config.yaml
arch: "vit"
model: "image classifier"
train_examples: 98430
translate: 0.12
activation: "silu"
mlp_ratio: 2
fused_qkv: true
bias: "all"
conv_stem: false
positions: "learned"
optimizer: "muon"
muon_scale: "spectral"
nesterov: true
orthogonalizer: "newton_schulz_5"
warmup_steps: 4680
Rows from block 5, named by matrix and row number. Rows with one number belong to one attention dimension. Each number is 128 + 32 x the weight over its row's rms, rounded and kept within 0 to 255. All counts start at 0. After the name is the row's rms in percent of the matrix's.
# q: attention query, key and value (stacked) (model.blocks.5.attn.qkv.weight, 576x192, the q third), inputs 48-95
# k: attention query, key and value (stacked) (model.blocks.5.attn.qkv.weight, 576x192, the k third), inputs 48-95
q.14 082 [125 160 126 136 132 222 124 135 140 190 112 118  95 127 108 130 164 163 134 146 125 138  70 142 155  72 162 147 129 126 132  65 105 106  93 164  69 113  84 141 212 134 127 111 126 122 136 140]
k.14 066 [ 98 100 112 125 126 119 155 113 128 133 155 137  61  94 150 107 160 116 120 131 182 142 205 129 109 179 123 113 154 137 125 146 101 146 115 147 149 140  70 132  42 119 173  81  98  77 124 141]
q.15 095 [ 84 111 170 127 123  84 104 123 164 104 127 146 133  99 137 142  59 113 163 138 127 134 186 123 126 149  65 120  79 107 125 145 134 111  87  93 166 129 117 138 120 132 109 110 107 130 114 139]
k.15 117 [138 154  67 132 117 147  98 111 164 110 126 101 133 124 113 114  95 161 107 110  42 110  22 142 146 128 129 184 122 145 128  88 134 148 150 113 109 131 193 127 191 141 104 120 135 140 140 127]
q.16 061 [154 191 126 115 119 176 160 114 186 133  90 144 125 106 116 124 121 113 165 120 115 120  83 138 123 118  99 169  91 124 120 112 109 172 113 173 143 143 125 153  91  85 152 114 109 107 138 174]
k.16 075 [ 51 151  92 152 115 197  86 106 137  83 199 109 123 158 162 103 172 140 100 127 209 130  65  84 129 134 128 142 137 136 124 114 144 134  91 160 103 133  80 129 162 133 125 131 129 157 117 138]
q.17 101 [119 109 152 150 123  89 116 147  44 126 185 107 104 173 118 148 206 144 117 160  80 132 113 133 112  65 165  65 117 154 126 157 123  74 159 113 111 139 120 119 152 145 148 154 165 143 133 124]
k.17 094 [162 127 153 121 134  65 154 117 149 194  94 163  87  96 124 145 145 116 195 126 194 120 220 127 116 104 137 184 104 111 133 136 150  99 101 106 168 142  93 126  68 125 154 100 142  98 130 144]
q.18 084 [117  90 160 128 124  12 134 129  99  86 151 128 157 154 149 121 115 110 131  95 135 105 188 135 111 142  98  81 101 145 115 200 152 125 140 111 184 135 184 102  68 122 135 129 132 122 112 115]
k.18 055 [145 143 123 124 139 138  75 128 123 140 102 141 199 128  74 112  87 163 111 131  78 116  59 150 179 109 104 189 125 191 136 108 135 123 130 114 105 127 196 115 172 156 118 126 146 173 138 127]
q.19 085 [ 13 135 227 124 123 108 130 119 108 150 158 107 131 116 146 127 184 130 141 131  95 111 145 181 114 147  93 148 168 155 128 174  74 191  98 142 134 116 157 117 138 124 160  90 100  97 115 104]
k.19 115 [ 97 138  66 119 129 139  96 123 157 177 214 156  44 130 131  94 138 138  92 138 140 107 136 117 136 116 102 123 168 174 131 162 141 117  97 131 147 143  87 123  53 132 171  58  99 148 117 132]
q.20 089 [ 52 155 189 123 137 161 168 110 112 162 181 136 155  77 156 134 224 117 149 139 132 115  81 150 153 178 138  98 155 129 130  49 130 193 156 150 127 115 148 138 121 129 150  76  91 140 117 101]
k.20 111 [ 93 119  71 131 137 121 135 129 138 151 200 178 104  95 145 109 153 130 125 127 183 118 177  76 122 138 107 121 171 149 130 192 132 122  78 130 158 132 112 122  84 129 162 116 118 136 122 125]
q.21 077 [227 121  21 127 125 178 113 147 175 128 113 129 108 130 110 124 151 133  99 147 151 137 102 103 183 138 218 108 166 125 131  93 147 140 126 116 105 143  46 128 197 140 110 154 150 135 123 127]
k.21 089 [168 116 211 128 128  75 175 140 121 111  23 123 136 152 110 150 134 111 146 146 164 150 184 110 102  98 150  98  81  74 131 138 102 128 114 145 138 131 102 139 119 100  80 163 132 119 131 128]
q.22 205 [167 152  80 137 121 164 116 117 188 167  88 146 131 119 151  79  44 129 104  99 155 125 143 119 134 122 118 203 134 117 131 126 110 122  78 129  96 122 104 109 158 125 119 123 123 142 120 118]
k.22 167 [101 117 141 127 114 152 162 146 154  66  90 111 146 169  93 143 114 141  59 124  46 128  40 175 143 121 116 103 100 150 126 101 133 164 199 159  92 122 140 125 159 100 104 141 137 112 147 127]
q.23 083 [144 104 117 126 125 101  91 136 173 118 155  95 132 167 115 142 149 166 162 128  94 126 119 140 163 110 198 120  99 137 130 179 164  97  94 106 136 152  76 118 177 122 107 150 120 136 108 120]
k.23 094 [164 148 118 122 123  72 179 119 218 161  47 152 140 138 110 107 118 136  90 121 123 125  97 155 146  95 111 202  59 101 128  95 102 126 104  75 118 141  93 128 151 131  85 125 123 120 133 142]
q.24 043 [114 102 205 113 122 110 129 174 111 126 100  65  94 166  98 160 134 160 196 150 109 123  72 134  34  75 141  95  64 178 112 169 143 115  99  99 155 161 162 112  71 119  94 144  88 129 132 124]
k.24 059 [ 80 159  64 117 120 170 120  95 135 146 203 143 131  87 169  84 167 129 117 128 178 123 116 126 110 121 113 134 153  93 131 138 130 115  66 113 144 131  68 138  99 125 134  63 116 113 138 167]
q.25 093 [  0 159 186 116 122 204  94 146 114 109 157 163 139 133 117 141 109 112 153 146  91 139 189 126 122 143  98 127 140  84 127  90 159  91 136 146 118  99 128 149 123 124  83 140 163 133 142 112]
k.25 100 [189 138  83 128 132  69 125 117 147 163 136  99  88 127 150 143  97 112 168 138  56 135 113 149 158 134 142 174 130 119 136 129 154 112 193 128 113 141 218 119 150 169 143 138 141 149 124 100]
q.26 092 [165 138  95 137 114 214 134 109 201 139 111 130 125 132 150 122 133 141  93 132 137 131  72 136 149 123 153 153 144 100 128  81 132 159 123 123 118 145  54 137 180 121 123 120 123 131 122 137]
k.26 069 [122 146 124 146 134 123 140 124 176 111  89 143 115 148 115 130 179 158 111 119 186 154  99 106  76 127 140 144  55  75 136 128 126 114  74 121 106 148  66 132 165  99  62 164 125 126 136 138]
q.27 184 [127 127 156 114 131 135 140 128 104 120 175 107 115 172 114 150 255 146 108 137  95 116  53 163 132 101 190 101 147 134 127 112 127 159 137 155 112 134 100 129 149 123 168 108 127 143 121 130]
k.27 205 [114 126 127 128 128 103 131 132 145 180 125 169  77 111 146 116 167 121 164 134 255 138 208  86 106 132 121 160 116 128 128 159 116 102  52 129 151 143  55 122  88 119 140 114 128 115 120 136]
q.28 086 [157 132  72 129 137 175 104 147 109 121 121 156 111 132 121 137 213 146 119 132 113 151  22  99 138 129 198 152 150 127 127  61 139 166 110 142 114 136  91 146 164 131 118 135 136 121 124 156]
k.28 083 [147  88 182 136 135 120 152 137 130 131 124 134  95 160 134 136 154  97 160 154 207 155 232 126 106 128 117  78 121 127 123 143 104 137  82 103 148 116  31 126 127  89 131 140 117 136 132 117]
q.29 075 [122 116 116 124 133 115 110 155  51 106 157 142 149  98  95 130 123 102 102 118 161 136 189  94 154 171 137  88 171 104 130 118 132 119 175 114 120 111 132 127 138 141 140 131 200 123 146 103]
k.29 118 [173  96 174 125 139  97 141 152  78 123  79 107 138 122 121 153  78  89 157 131  60 141 173 143 159 141 141  81 146 129 134 138 109 128 189 144 123 108 202 129 119 138 139 158 129 129 124  99]
q.30 095 [174 133  72 169 121  82 135 122 123 140  54 108 119 129 128  83  24 156  69  89 161 121 173 111 104  86  50 154 103 133 127 187 114  72 118 115 112 128 178 105 153 160 116 156 113 119 133 143]
k.30 097 [110 130 159 119 118 189 114 125 107  98 168 107 190 159  94 159 138 148 126 100  57 120  78 152 150 119 156 115 103 130 125  96 124 161 186 113 118 118 130 135 132 125 160 109 125 112 136 135]
q.31 048 [186 147  37 131 132 234 117 109 139 121 102 169 135  87  88 117 136 117 114 113 156 141  84 114 167 164 179 156 179 104 119  40 143 148 143 153  97 125  63 125 168 136 129 137 168 132 152 128]
k.31 058 [173 109 198 125 142  88 179 145 101 105  55  95 135 150 142 150 111  96 156 151 107 157 174 132 102 133 144  71 128 101 122 145 103 120 158 144 101 115 138 125 142 120  96 195 112 131 128 116]
q.32 080 [ 59 127 205 104 133 175 112 123 164  67  96  86 131 174 136 162 152 128 150 151 150 112 120 185 207 128 138 119 161 137 126  87 132 170 170 131 164 115  62 133 164 128 126 133 120 116  90 123]
k.32 071 [156 166 160 126 119 182 188 136 126  92  58  76 152  65 164 135 207 116 156 150 212 135 125 176 136  59 161 137  85 133 138  97 157 142 153  87 165 124 130 113 137  90  78 111 128 174 126 114]
q.33 116 [104 129 143  99 139  40  92 137  94 100 167 114 105 129 155 136 126 102 192 156  64 122 138 187 167 142 119 115 155 116 131  99 146 153 118 127 157 121  97 149 136 129 135 128 133 135 129 106]
k.33 116 [ 33 110 173 125 143 160 113 140  99 185 103 144 107 153  89 148 180  90 121 120 133 121 189 140 174 153  44 126 107 113 130 195 118 127 188 146 101 124 136 151  44 125 166 113 128 152 106 106]
q.34 143 [110 130 116 126 127  50 166 115 143 172  72 125 133  98 125 108 175 143 165 136 109 135  56 111 128 151 170 150 158 140 128  70 128 123 123 120 122 114  75 124 104 144 151 153 142 116 117 110]
k.34 116 [197  98  95 144 126 220 136 124 125 255  98 101 183  88 100 137 107 122  77 127  98 126  51 160 132 142  49 157 112 113 130  86 121  91 163 135 117 117 176 141 125 139 147  83 144 147 149 126]
q.35 057 [124 154 176 107 111 108 132 156 172 131 129 147 142  90 174  77 131 114 147 118 119 150 164 155 163 151 104 152 124  93 125 102 124  75 132 149 224 117 172 111  84 114  88  88 116 136 114 125]
k.35 065 [155 148 168 148 121  95 156  99 118 160 143 114 123  91 105 106  43 135 119 119 124 136 141 100  97 115 121  18 114 160 135  35 122 168  76 122 144 120  80 137 145 121 158  75 115 107 142 127]
q.36 077 [165 119 159 120 135 141 139 137  55  59 146 108 128  84 158 172 142  88 132 173  97 128 135 183 145 133 160 158 145  68 134  89  93 141 123  82 112 117 114 166 104 107 145 126 156 132 148 103]
k.36 084 [ 67 117 173 137 116 192 125 152 160 151  72 158 100  82 127 116 121 114 143 124 175 104 134 171 131 153 120 163 152 163 132 183 105 111 146 113 123 131 134 145  77 149  82 146 124 147 120 120]
q.37 105 [164 157  89 126 140  71  99 117 125 176 135 121  90 172 127 135 109 103 127 128 174 131 213 141 117  93  84  75 117 143 123 186 121  89 105 145 129 121 238 136  87 121  95 104 124 136 154 139]
k.37 115 [115 138  85 141 123  24 123 132  92  34 168  89 109 188 130 109  94 155 151 120  97 140 162  85 128 140 164  96 127 133 131 124 143 156 127 153 108 110  50 121 148 144 124  98 133  98 125 145]
q.38 096 [ 76  72 180 148 118 226 124 131 143 104  99 138 168 148 133 121  92 139  82 128 133 136  75 126 137  91 180 110 118 123 129 138 103 131 153  95  68 122  42 113 147 117 125 127 109 148 106 147]
k.38 103 [104 139 202  99 133 173 148 132 116 106  90 160 104 132 153 125 218 100 167 143 168 118 115 144 184  70 180 117 140 110 128 170 109  94 136 105 153  97 161 133  92 103  96 190 118 142 142 109]
q.39 100 [103 160 161 125 110 116 189 108 149 142 150  87 132 102 150 111 187 129 177 149 201 141  76 117 133 157 142 191 163 104 123  39  70 114 106 140 149 134  89 133 115 116 149 112 119  69 115 104]
k.39 113 [255 111 124 153 104 129 164 126 172 201 156  82 154  72 145  96  61 167 114 136 134 133  51 103  89  92 120 138 161 128 129  70 146 134  78 130 176 124 159 123 140 126 131  80 136 123 145 117]
q.40 054 [ 99 136 176  99 130 142  78 148 210 127 110 150 126 116 148  77 126 119 155 103 156 130 165 156 180 121 127 150  78 151 136 140 121 139 131 145 162  82 169 115 151 127  53 106 111 106  93 153]
k.40 050 [145 168 196 144 118 123 124 154  92 108 144 127 120 135  93 146 104 123 141 101 152 125 169 106  86  80 126  30 105 133 124  19 108 179  67 102 129  88  82 111 147 154 184  95 140 105 145 119]
q.41 144 [ 87 104 155 153 119 199 136 111 174 132 141 143 135 167 110 124 133 163 124 103 134 119  72 118 105 111 128  91 141 151 130 121 122  91 100 132  74 157  77 114 174 124 155 189 139 121 104 141]
k.41 114 [223 113 138 121 129 153 143 127 123  79 150 132 124 110 181 131 200 139 155 147 106 137  48  74 115  60 185 176 149  94 119 150 132  80 121 127 148 115 231 117 172 136 125 177 131 124 120 142]
q.42 124 [ 67 117 136 153 116 232 154 116 164 137 101 140 157 109 108 115 156 165 119 108 143 135  88 112 108  90 149 119 130 155 126 143 109  95  96 137 104 132 117 107 165 148 142 159 103 109 137 163]
k.42 103 [233 127 129 129 119 126 141 108 156 105 178  99 146 143 162 135 109 147 120 122  95 131  32  81 132  54 151 131 145  93 120 106 140  95  79 106 103 122 160 119 155 146 122 125 125 103 150 132]
q.43 060 [143 154  77 133 136  71  90 107 113 179 142 213 107 121 120 141 134 134 130  95  49 144 138 105 114 126  60  79 128 158 135 167 156  97  85 137 141 123 154 122  71 120 135 166 134 163 135 120]
k.43 061 [129 115  80 126 152  59 101 121  96 128 187 126 133 152 111 155 103 113 173 108  41 140 138 102 148 194  69  77 120  93 119 145 146 125 146 172  65 125  86 150 157 157 173 120 148 108 125 164]
q.44 093 [102 158  95 113 131 145 159 121 154  91 153 120 106 117  79 136 158 167 155 143  61 124  89 115 146 153 105 112 157 125 129  80 128 133 135 105 118 164  23 121 203 133 215 172 158 124 133 108]
k.44 092 [239 113  79 136 106 152 177 100 169 135 134 108 158  81 142  99  96 135 121 119 106 124  88 121 100 123 153 199 142 140 126 135 122  80 164 112 193 142 176 117 128 118 100 110 111 157 128 132]
q.45 128 [135 118 204 156 129 224 122 125 131 142  96 145 133 108 141  93 191 130 134 127 170 132 123  98 119 121 188 152 115 159 130 124  96 108 124 106 116 112 159 124 150 167 115 153  79  99 114 139]
k.45 098 [188 106 151 151 116 151 179 134 144 138 166  80 147 187 112 144 115 158 112 111 146 134  41  92 104  93  79 127 124 102 132 113 144 114  86 115 100 116 121 110 135 184 148 154 129  94 111  99]
q.46 063 [ 90 147  96 104 147  85 120 135  21 138 149 140 122 132 168 168 127 116 174 136  83 128 193 145 158 113  54  86 106 106 134 112 173 134 122 119 169 113 183 133  95 126 142 105 133 171 129 110]
k.46 063 [ 36 127 136 113 150  96 127 112  86 137 118 112  93 138 146 148 122  75 144 133  74 114 186 141 187 163  65 129 134 120 133 180 147 182 171 179  74 138  49 149  70 129 135  84 132  90 140  89]
q.47 119 [156 166 163 117 127 255 176 128 108  95 111  64 141 141 136 107 168 124 170 154 167 142 192 135 131  93 186 131 103  95 127  93 124 117 146 103 141 134 173 122 138 113 112 144 131 128 141 127]
k.47 135 [129 144 141 152 105 179 164 115 166  88  66  83  97 126 129  98  40 157 127 113 159 126  84 123 135  83 152 165 125 176 132 114 104 114 118 110 139 107  92 119 149 124 113 139 106 112 124 115]
q.48 099 [109 101 197 124 139 196 159 120 130 103 113 148 119 138 148 135  72  94 139 120 170 119 143 159 161  95  60  46 138 109 118 182 106 136 181 150  97 130  97 126 102 113  98  65 131 132 117 141]
k.48 097 [ 89 167 202 107 139 138  93 149 149  73  91 158  75  76 146 104 145 133 154 142 158 136 155 146 110 100 206  66 142 135 130  98 116 139  94 116 102 141 119 123 164  89  74 116 122 114 123 124]
q.49 117 [100 159  34 133 134  53 102 147 118 166 181 142 131 135 116 127  65 125  90 111 115 117 164 134 104 182  52 124  94  99 126 164 151 146 110 135 153 136 185 129 124 138 107  86 128 152 143 134]
k.49 107 [133 159 104 107 138  55 100 101  97 120 154 163  80 129 140 124 102 125 145 132  62 132 213  96 126 176 133  83 145 152 124 151 131 185  72 140 146 152 139 128 115 117 151  85 132 124 126 128]
q.50 083 [147 158 144 113 139  95  86 142  71 129 127 150  85 100 135 163 130  64 140 143  97 112 184 158 191 174  72 123 137 124 134 122 123 177 198 119 163 132 101 150  92 110 105  55 133 139 125 103]
k.50 055 [ 77 145 133 115 142  75 106 132  94 143 126  92 123 122 121 140 106 106 135 135 131 125 218 171  95 199 103  67 120 139 146  45 134 219 151 139 107 173   0 130 114  98 128  59 133 121 130 147]
q.51 159 [ 69 135  79 112 128   0 109 124 131 128 185 129 120 128 134 135  87 131 151 141 110 128 136 144 138 152  65 137 146  85 129 125 147 120  72 129 183 116 180 139  82 126 124 110 136 115 132 135]
k.51 172 [ 99 118 149 110 131  99 126 122 112 187 138 157 106  98 138 129 123  94 109 144  88 124 185 121 162 129  74  98 140 124 128 164 145 146 127 169 126 112 182 149  67 151 164  78 146 130 131 116]
q.52 088 [ 51 140 142 148 125 205  87 118 174 112 154 142 113 116 132 103 138 146 126 121 120 123 132 141 151 142 143 147  97 136 133 146 131 100  76 114 188 128 175 102 177 135 134 161 104 116 115 131]
k.52 087 [185 128 158 141 125  96 177 143  90 108 173  86  96 144 128 130 139 116 160 117  83 139 100  69 105  62 119  95 122 128 128 138 155 117  90 156 118 105 162 129 127 154 211 100 135 125 120 122]
q.53 095 [146 114 118 134 134 159 136 123 132 101  71 114 124 117  69 150 128 154 108 143  89 119  67 114 134 129 153 114 146 172 126 117 137 158 195 133  49 159  10 126 189 131 182 117 152 141 122 104]
k.53 106 [188 139  77 117 138 169 104 124 143 104 114 147 155 122 149 139 156 132 145 133 146 116 118 183 123 150 156 183 124 119 126 108 114 116 153  90 171 149 152 122 178  99  81 152 127 156 143 137]
q.54 188 [255 111 168 134 135 162 126 150  91  89 160 130 151 145 138 136  88 120  99 127 136 131 166  95  91  68 173 135 102 101 128 166 142  90 112 135 111 130 183 129  84 104  92 165 142 132 135 133]
k.54 210 [  9 133 159 121 131 121 109 134 149  64 120 190 102 164 115 113 142 126 118 124 163 127 138 131 140 110 182 124 138 160 124 179 112 103 151 126 133 132  86 122 160 128 111 206 112 122 116 131]
q.55 159 [123 108  88 140 131 227 130 114 125 101  58 106 132  99  98 142 132 137  80 118 126 123 150 117 124 136  94 137 109 167 130 163 109 147 184 146  55 157  96 111 203 140 163 127 129 117 149 121]
k.55 161 [189 161  73 131 122 123 131 123 132   5 140 113 141 154 167 132 103 152 130 135 116 122 134 130  97 145 211 175 150 129 128  99 102 142  93  89 145 149 127 112 167 116  66 144 120 132 124 144]
q.56 096 [168  82 214 148 118 187 116 124 146 118  89 153 123 104 101 124 161 109 157 101 139 132  82  98 128  79 238  98 152 164 130 111 121 132 167 110  98 111  66 125 147 152 144 140 139 122 105 124]
k.56 083 [123 109 185 135 130 179 127 148 135 130 103 110 158 149 105 164 164 138 127  87 202 129  74 152 144 105  91 130  95 103 127 123 121  90 146 113  86 125 103 119 114 111 152 188 126 115 107 137]
q.57 209 [164 137  88 130 116 127 138 126 164 148 154 135 153 160 147  90  80 134  56 102 204 140 106  98  75  99 213 164  97  98 128 184 147 143  85 141 172 104 223 130  93 126 112 120 113 136 133 173]
k.57 177 [  0 110 140 128 134 117  80 127 163 170 135 178 155 142  94 123 158 136  80 117 202 120 136 132 134 113 136 116  97 137 125 141 155 107 112 153  95 140  91 134 112 117 164 187 123 125 137 158]
q.58 066 [189 124  87 123 136  95 172 130 191 127  89 139 174  22 107 137 133 160  72 127  86 132  87  84  84 130 171 178 136 164 131  98 162 124 146 149 147 136 111 144 129 138 129 115 134 111 155 120]
k.58 084 [209 155  75 144 118 141 112 109 189 134 129 133 217  66 128 135  58 167  67 131 130 133 109 161  73 150 152 135  98 154 128  58 143 143  95  58 148 164 129 110 168 125 123 113 138 144 145 148]
q.59 073 [194 153  29 139 114   2 149 123 130 174 105 114 139 102 115 140 163 140 123 131 122 130 105 100  95 184 126 190 108 138 118 128 122 145 112 122 120 126 156 125  90 109 114 141 152 122 145 117]
k.59 064 [169 124  11 145 128 120 102 110 150 183 134 161 153  95 116 111  72 164 107 141 106 120 118 157  90 217 100 162 133 135 128 133 128 142 116 132 166 128 150 127 134 136  55 114 139 113 150 167]
q.60 100 [114 116 127 132 129  85 117 130  49 127 148 148  97 187 132 179 108  95 147 127  84 109 129 180 129 137  62  40 154 139 128 121 131 168 190 131  98 129  52 147 102 124 142  89 155 168 151 102]
k.60 098 [ 67 108 127 102 158 120  96 156 114 133  97 132 119 142 130 161 220  96 182 146 131 128 181 173 189 191  99 150 110  82 125 180 132 138 208 159 110 136 110 142 119  92 110 150 111 135 110 146]
q.61 104 [121 133 173 115 134  63  97 145  83 127 144 137 107 168 140 152 116  89 154 136 123 116 174 149 157 162  43 114 158 110 126 111 146 168 185 125 137 117 112 142  93 117  94  89 123 145 104 102]
k.61 093 [ 62 116 171 107 138 122 114 148  92 167 115 134  99 130 120 143 172  79 174 151 103 135 210 153 145 175  65  93 123 132 136 112 126 161 167 165 110 120 128 137 132 112 162 106 152 146 104  85]
q.62 118 [ 92  84  49 125 126  37 125 135 149 215 115 110  95 152 108 104 145 149 107 123 122 125  94 109 109 173 111 138 137 185 122 139 136 125 118 138  80 155 118 136 191 158 127 132 109 127 141 133]
k.62 119 [164 100  45 122 140 118 112 149  49 163 165 116 164 202  89 137 175 120 120 125  92 134 139 101 111 186  95 191 146  84 125 151 116 133 168 123 136 141 190 127 100 126 144 125 127 137 137 131]
q.63 088 [171 169  90 101 128  16  98 141 110 138 155 124 129  70 130 146 147 125 131 152  99 129 193 131 141 176  86 180 119 107 128 117 146 144  88 139 182 133 203 139  82 125 112 145 115 139 130 114]
k.63 084 [129 129  81 144 112  79 146 114 112 160 152 106 143 121 108 118  49 130 101 121  79 126 171 138  98 200  71  86 115 161 128 103 134 160 126 144 133 126 100 124 117 171 157  80 149 148 123 116]
q.64 098 [ 27  99 172 124 132 115 140 111  97 101 103 130 152 176 134 110 132 125  98 117 164 117  98 173  37 187  98 145 130 113 125 126 122 152  99 100 108 142 134 126  79 154 137 192 105 123 116 137]
k.64 095 [198 140  70 152 120  61 157 121 125 148 124 127 114 112 149 149  87 147 155 121 172 131 228 181 132 101 255 124 156 101 123 129 171 125 201 104 119 126 176 132 101 129 107 170 115 131 114 131]
q.65 088 [171 122 162 121 112 113 138 117 117 178 146  80 141 110 153 113  71 128 127 145 139 141 177 120 172  59 197 119 171  84 124 113  96 110 156 180 153  93 215 129 141 126 124 100 138 137 135 190]
k.65 078 [128  89 127 137 131 213 120 119 222 175 146  59 136 139 130 130 214 138  90 120 136 134 125  97 111  47 120 136 123 120 128 159 140 118 103 124  97 111 103 120 130 133 125 179 138 155 144 126]
q.66 135 [104 126 180 133 132 222 118 130 147 159 160 130 107  72  81 124 179 124 154 128 137 122  10  99 142 107  42 162 116 121 130 103 128  95 147 121 161 131 128 126 150 147 147 193 106 142 122 119]
k.66 143 [196 117  70 125 130 188 123 123 130 102 116 114 156  77 123 149 121 119 125 127 132 140  31 121 171  68  59 201 120 122 127 133 105  64 113 127 126 123 160 111 164 107  68 201 122 131 136 132]
q.67 065 [170 105  95 120 125 132 135 157 154 114 141 117 180 146  97 133 113 120 219 150 115 129 137 119 122  92 148 140 132 121 133  95 110 151 166 114 123 116  82 129 171 100 115 145 134 121 118  72]
k.67 079 [108 117 185 120 124 181 130 127 136  68  71 110 155 135  78 119 128 116 170 139 141 125 125 127 139 129  62 121 152 140 124 138  51  82  74 129 103 115   0 126 118 141 142 166 128 141 101 102]
q.68 104 [175 158 119 128 119  59 117 126 139 120 152 169  55 124  75 128 133 125 104 157 153 143 193 110 124  71  91 123 166 134 126 136 141 121 113 141 148 158  87 122 140 131  98 123 115 159  97 100]
k.68 102 [112  82 171 131 129  87 113 113 137  62 119 122  70 140  65 132 126 138  93 117 117 140 141 169 162 129 125 107 132 109 129 122 128  46  75 126  78 108  36 120 112 118 112 109 136 156 151  96]
q.69 098 [255 127 105 122 145 120 142 124 127 140 142 142 136 124 171 120 117 119 172 121 153 127 208  81 217 137 187 144  77 114 130 106 103  85 147 130 152 126 151 143 166 167  90  88 132 140 128 113]
k.69 113 [ 63 103 183 114 117 136 184 155 170  69 167 119 128 187 123 156 191 114 132 132 162 136  99 113 123 106  67  52  86 134 128 115 100 157 105 140 111 167  66 130  90 129 133 114 140 106 103 146]
q.70 090 [114 161 139 125 134 150  98 108 158 180 179  74 129  87 113 146  77 126 158 136  91 123 121 157  99 173  75 203 143 103 128  87 156  94 105 141 164 142 175 113 135  97 117 108 166 144 145 124]
k.70 100 [ 72 106 126 142 137 141 119  79 137 123  82 125  75  99 160 123  70 129  65 131 114 146  85 121  54 135  33 135 116 114 134 100 166 191 158 136  83 120 159 133 151 148 139 100 125 138 140 124]
q.71 092 [147 146 120 134 133 169 139 133 121  85  62 115 170 119 110 140 141 126 136 121  35 115  32 125  88 131 124  91 119 181 116 146 162 137 155 102 117 125 119 129 152 158 117 153 154 100 143 147]
k.71 099 [119 135 133 128 117 165 128 139  88 167  51 145 186 124 152 115  57 111 135 129 110 127  31 135 118 192  89  93 141 160 125 116 122 227 145 120 163 112 201 137 170 125 140  87 106 126  96 122]
q.72 074 [133 155 113 123 142 115 160 131 143 100  91 150 128  79 201 110 188 118  32  94 122 129  97 128 185 176 101  39 129 116 118 203 121 100 131 123 138 115 109 141 136 140 152 108 156 127 141 197]
k.72 094 [198 147  58 129 136  81 112 143 107 103 227 134  85 114 139 131 132 139 101  99 105 130 124 106 129 169 216 100 100 143 131 119 171 160 158 136 175 146 221 119 126 113 143  38 153 134 131 119]
q.73 088 [247 120 118 124 121  93  89 125  92  52  55 150 112 118 147 168 116 135 157 172 143 117 159 148 134 117 190 186 155 101 130  55 120 135 165 128  79 129  75 130 136 131 123 150 133 128 113 136]
k.73 099 [110 129 179 121 130 168 121 133 164  58  36 130 163 183 100 137 164 122 223 153 198 127  73 136 167 121  77  96 163 112 128 118  99 100  53 115 185 111  39 124 126 127 102 141 146 138 124 111]
q.74 066 [252 144 102 150 136 136 124 145  64 132 112 101  26  69 173 146 138 121  62 107 118 121 169 143 155 118 149 141 140 165 129  92 102 124 144 152 108 132 110 114  93 101 153 113 126  91 153 101]
k.74 070 [ 72 144 160 116 129 165 128 141 127  92  86 135 153 121  87 111 159 114 114 122  97 122  42 130 124 153  66  78 160 116 123  59 127 200 110 141 149 118 141 113 161 132 108 140 128 118 141 128]
q.75 069 [111 155  94 123 124 127 165 167 142 110  99 135  77 102 175 129 184 148  82 150 145 126 110  88 130  83 109  76 129 175 120 152 111 125 148  76  99 141  99 126 122 117 169  96 151 122 154 154]
k.75 072 [223 143  36 113 145 124 121 155  15 159 152  68  93  97 137 124 144 106 123 123  64 120 146 115 148 135 182 190 130 104 136  78 149 103 174 135 121 107 175 128 157  98 157  97 127 129  97 138]
q.76 120 [  0 108 116 127 116 114 150 144 205  59 121 115 166 146 135 158 159 171 103 120 129 132 101 157 147 175  69  57 163 136 131 115 135 121 131 110 150 140  48 128 159 132 160 192 145 130 115 125]
k.76 126 [197 119  81 134 123  79 125 127 133 102 182  90 127 115 130 108 117 156 139 117 131 127 211 123 169 135 149 180 101  96 131 145 108 116 139 121 122 122  91 128 140  93  69 134 111 123 104 145]
q.77 120 [255 121  81 127 133 108  92 128 154 106 228 168 136 129 122 114 158 128 173 113 118 137 255 108 125 131 160 104 119 122 122 186 104 127 115 132 119 131 108 122 127 113 157  45 119 108 117 124]
k.77 147 [100 167 151 135 137 127 101 146 139 117 122 164 149 164 120 141 125 134 100 127  96 130  90 111 118 149  97 125  82 181 125 155 129 139 158 148 109 163 102 115 151 161 169 135 132 133 132  99]
q.78 066 [176 133 176 149 129 151 146 119 111 212 175 108 183 156 141 116  89 135 155 150 104 129 112 134 105 101 184 143 116 118 141 151 140 100 146 114 152 128 207 121 147 120  67  93 109 182 134 116]
k.78 073 [141 102 181 138 132 162  92 113 205 165 110 140  72 102 102  94 162 130 109 117  69 126  99 115  67 132 162 127  93 181 131 239 132 108 112 102 114 141 168 132 104 148 200 135 151 148 137 129]
q.79 150 [  0 119 108 117 130 100 133 139  66 161 197  90 171 166  96 118 116 135 123 129 106 136  50 125 130 136  51 141 126 161 126 112 113 124 130 149 138 136 109 134 168 133 145 124 132 143 146  99]
k.79 144 [113 114  64 111 129  89 142 120 165 136 187 116 127 104 136 126  76 134 120 129 115 126 199 109 104 155 162 156 117 157 128  95 147 113 147 120 127 134 166 140 104 120 134 144 118 137 138 181]
q.80 073 [228 108 146 110 115 140 111 117 105 109  52 102 144 118 139 113  80 122 156 141 130 120 136 148 140 156 221 188 135  80 132  74  99 128 164 141 139  94 194 133 124 144 108 143 151 114 127 122]
k.80 080 [ 58  96 208 127 115 179 128 144 176 132  58 106 171 193 102 122 155 113 163 144 212 140  35 136  82 148  75  46 176 138 127 121 114 126  74 127 171 134  83 137  65 117  96 115 130 138 153 117]
q.81 104 [ 77 142 180 136 119 197 103 135 131 107 112 100 146 158 109 163 142 122 152 130 127 109   0 163 108 176  54 110 133 138 128 113 149 168 134 138 140 115  98 130 138 138 127 170 142 131 141  83]
k.81 129 [204 148 132 137 120 116 110 144 125  95 153 144 191 144 178 126 113 109 187 133 147 133 117 150 113 117 140 177 148  45 130 130 141 116 157 115 145  81 198 146 101 111  85  84 128 130 136 155]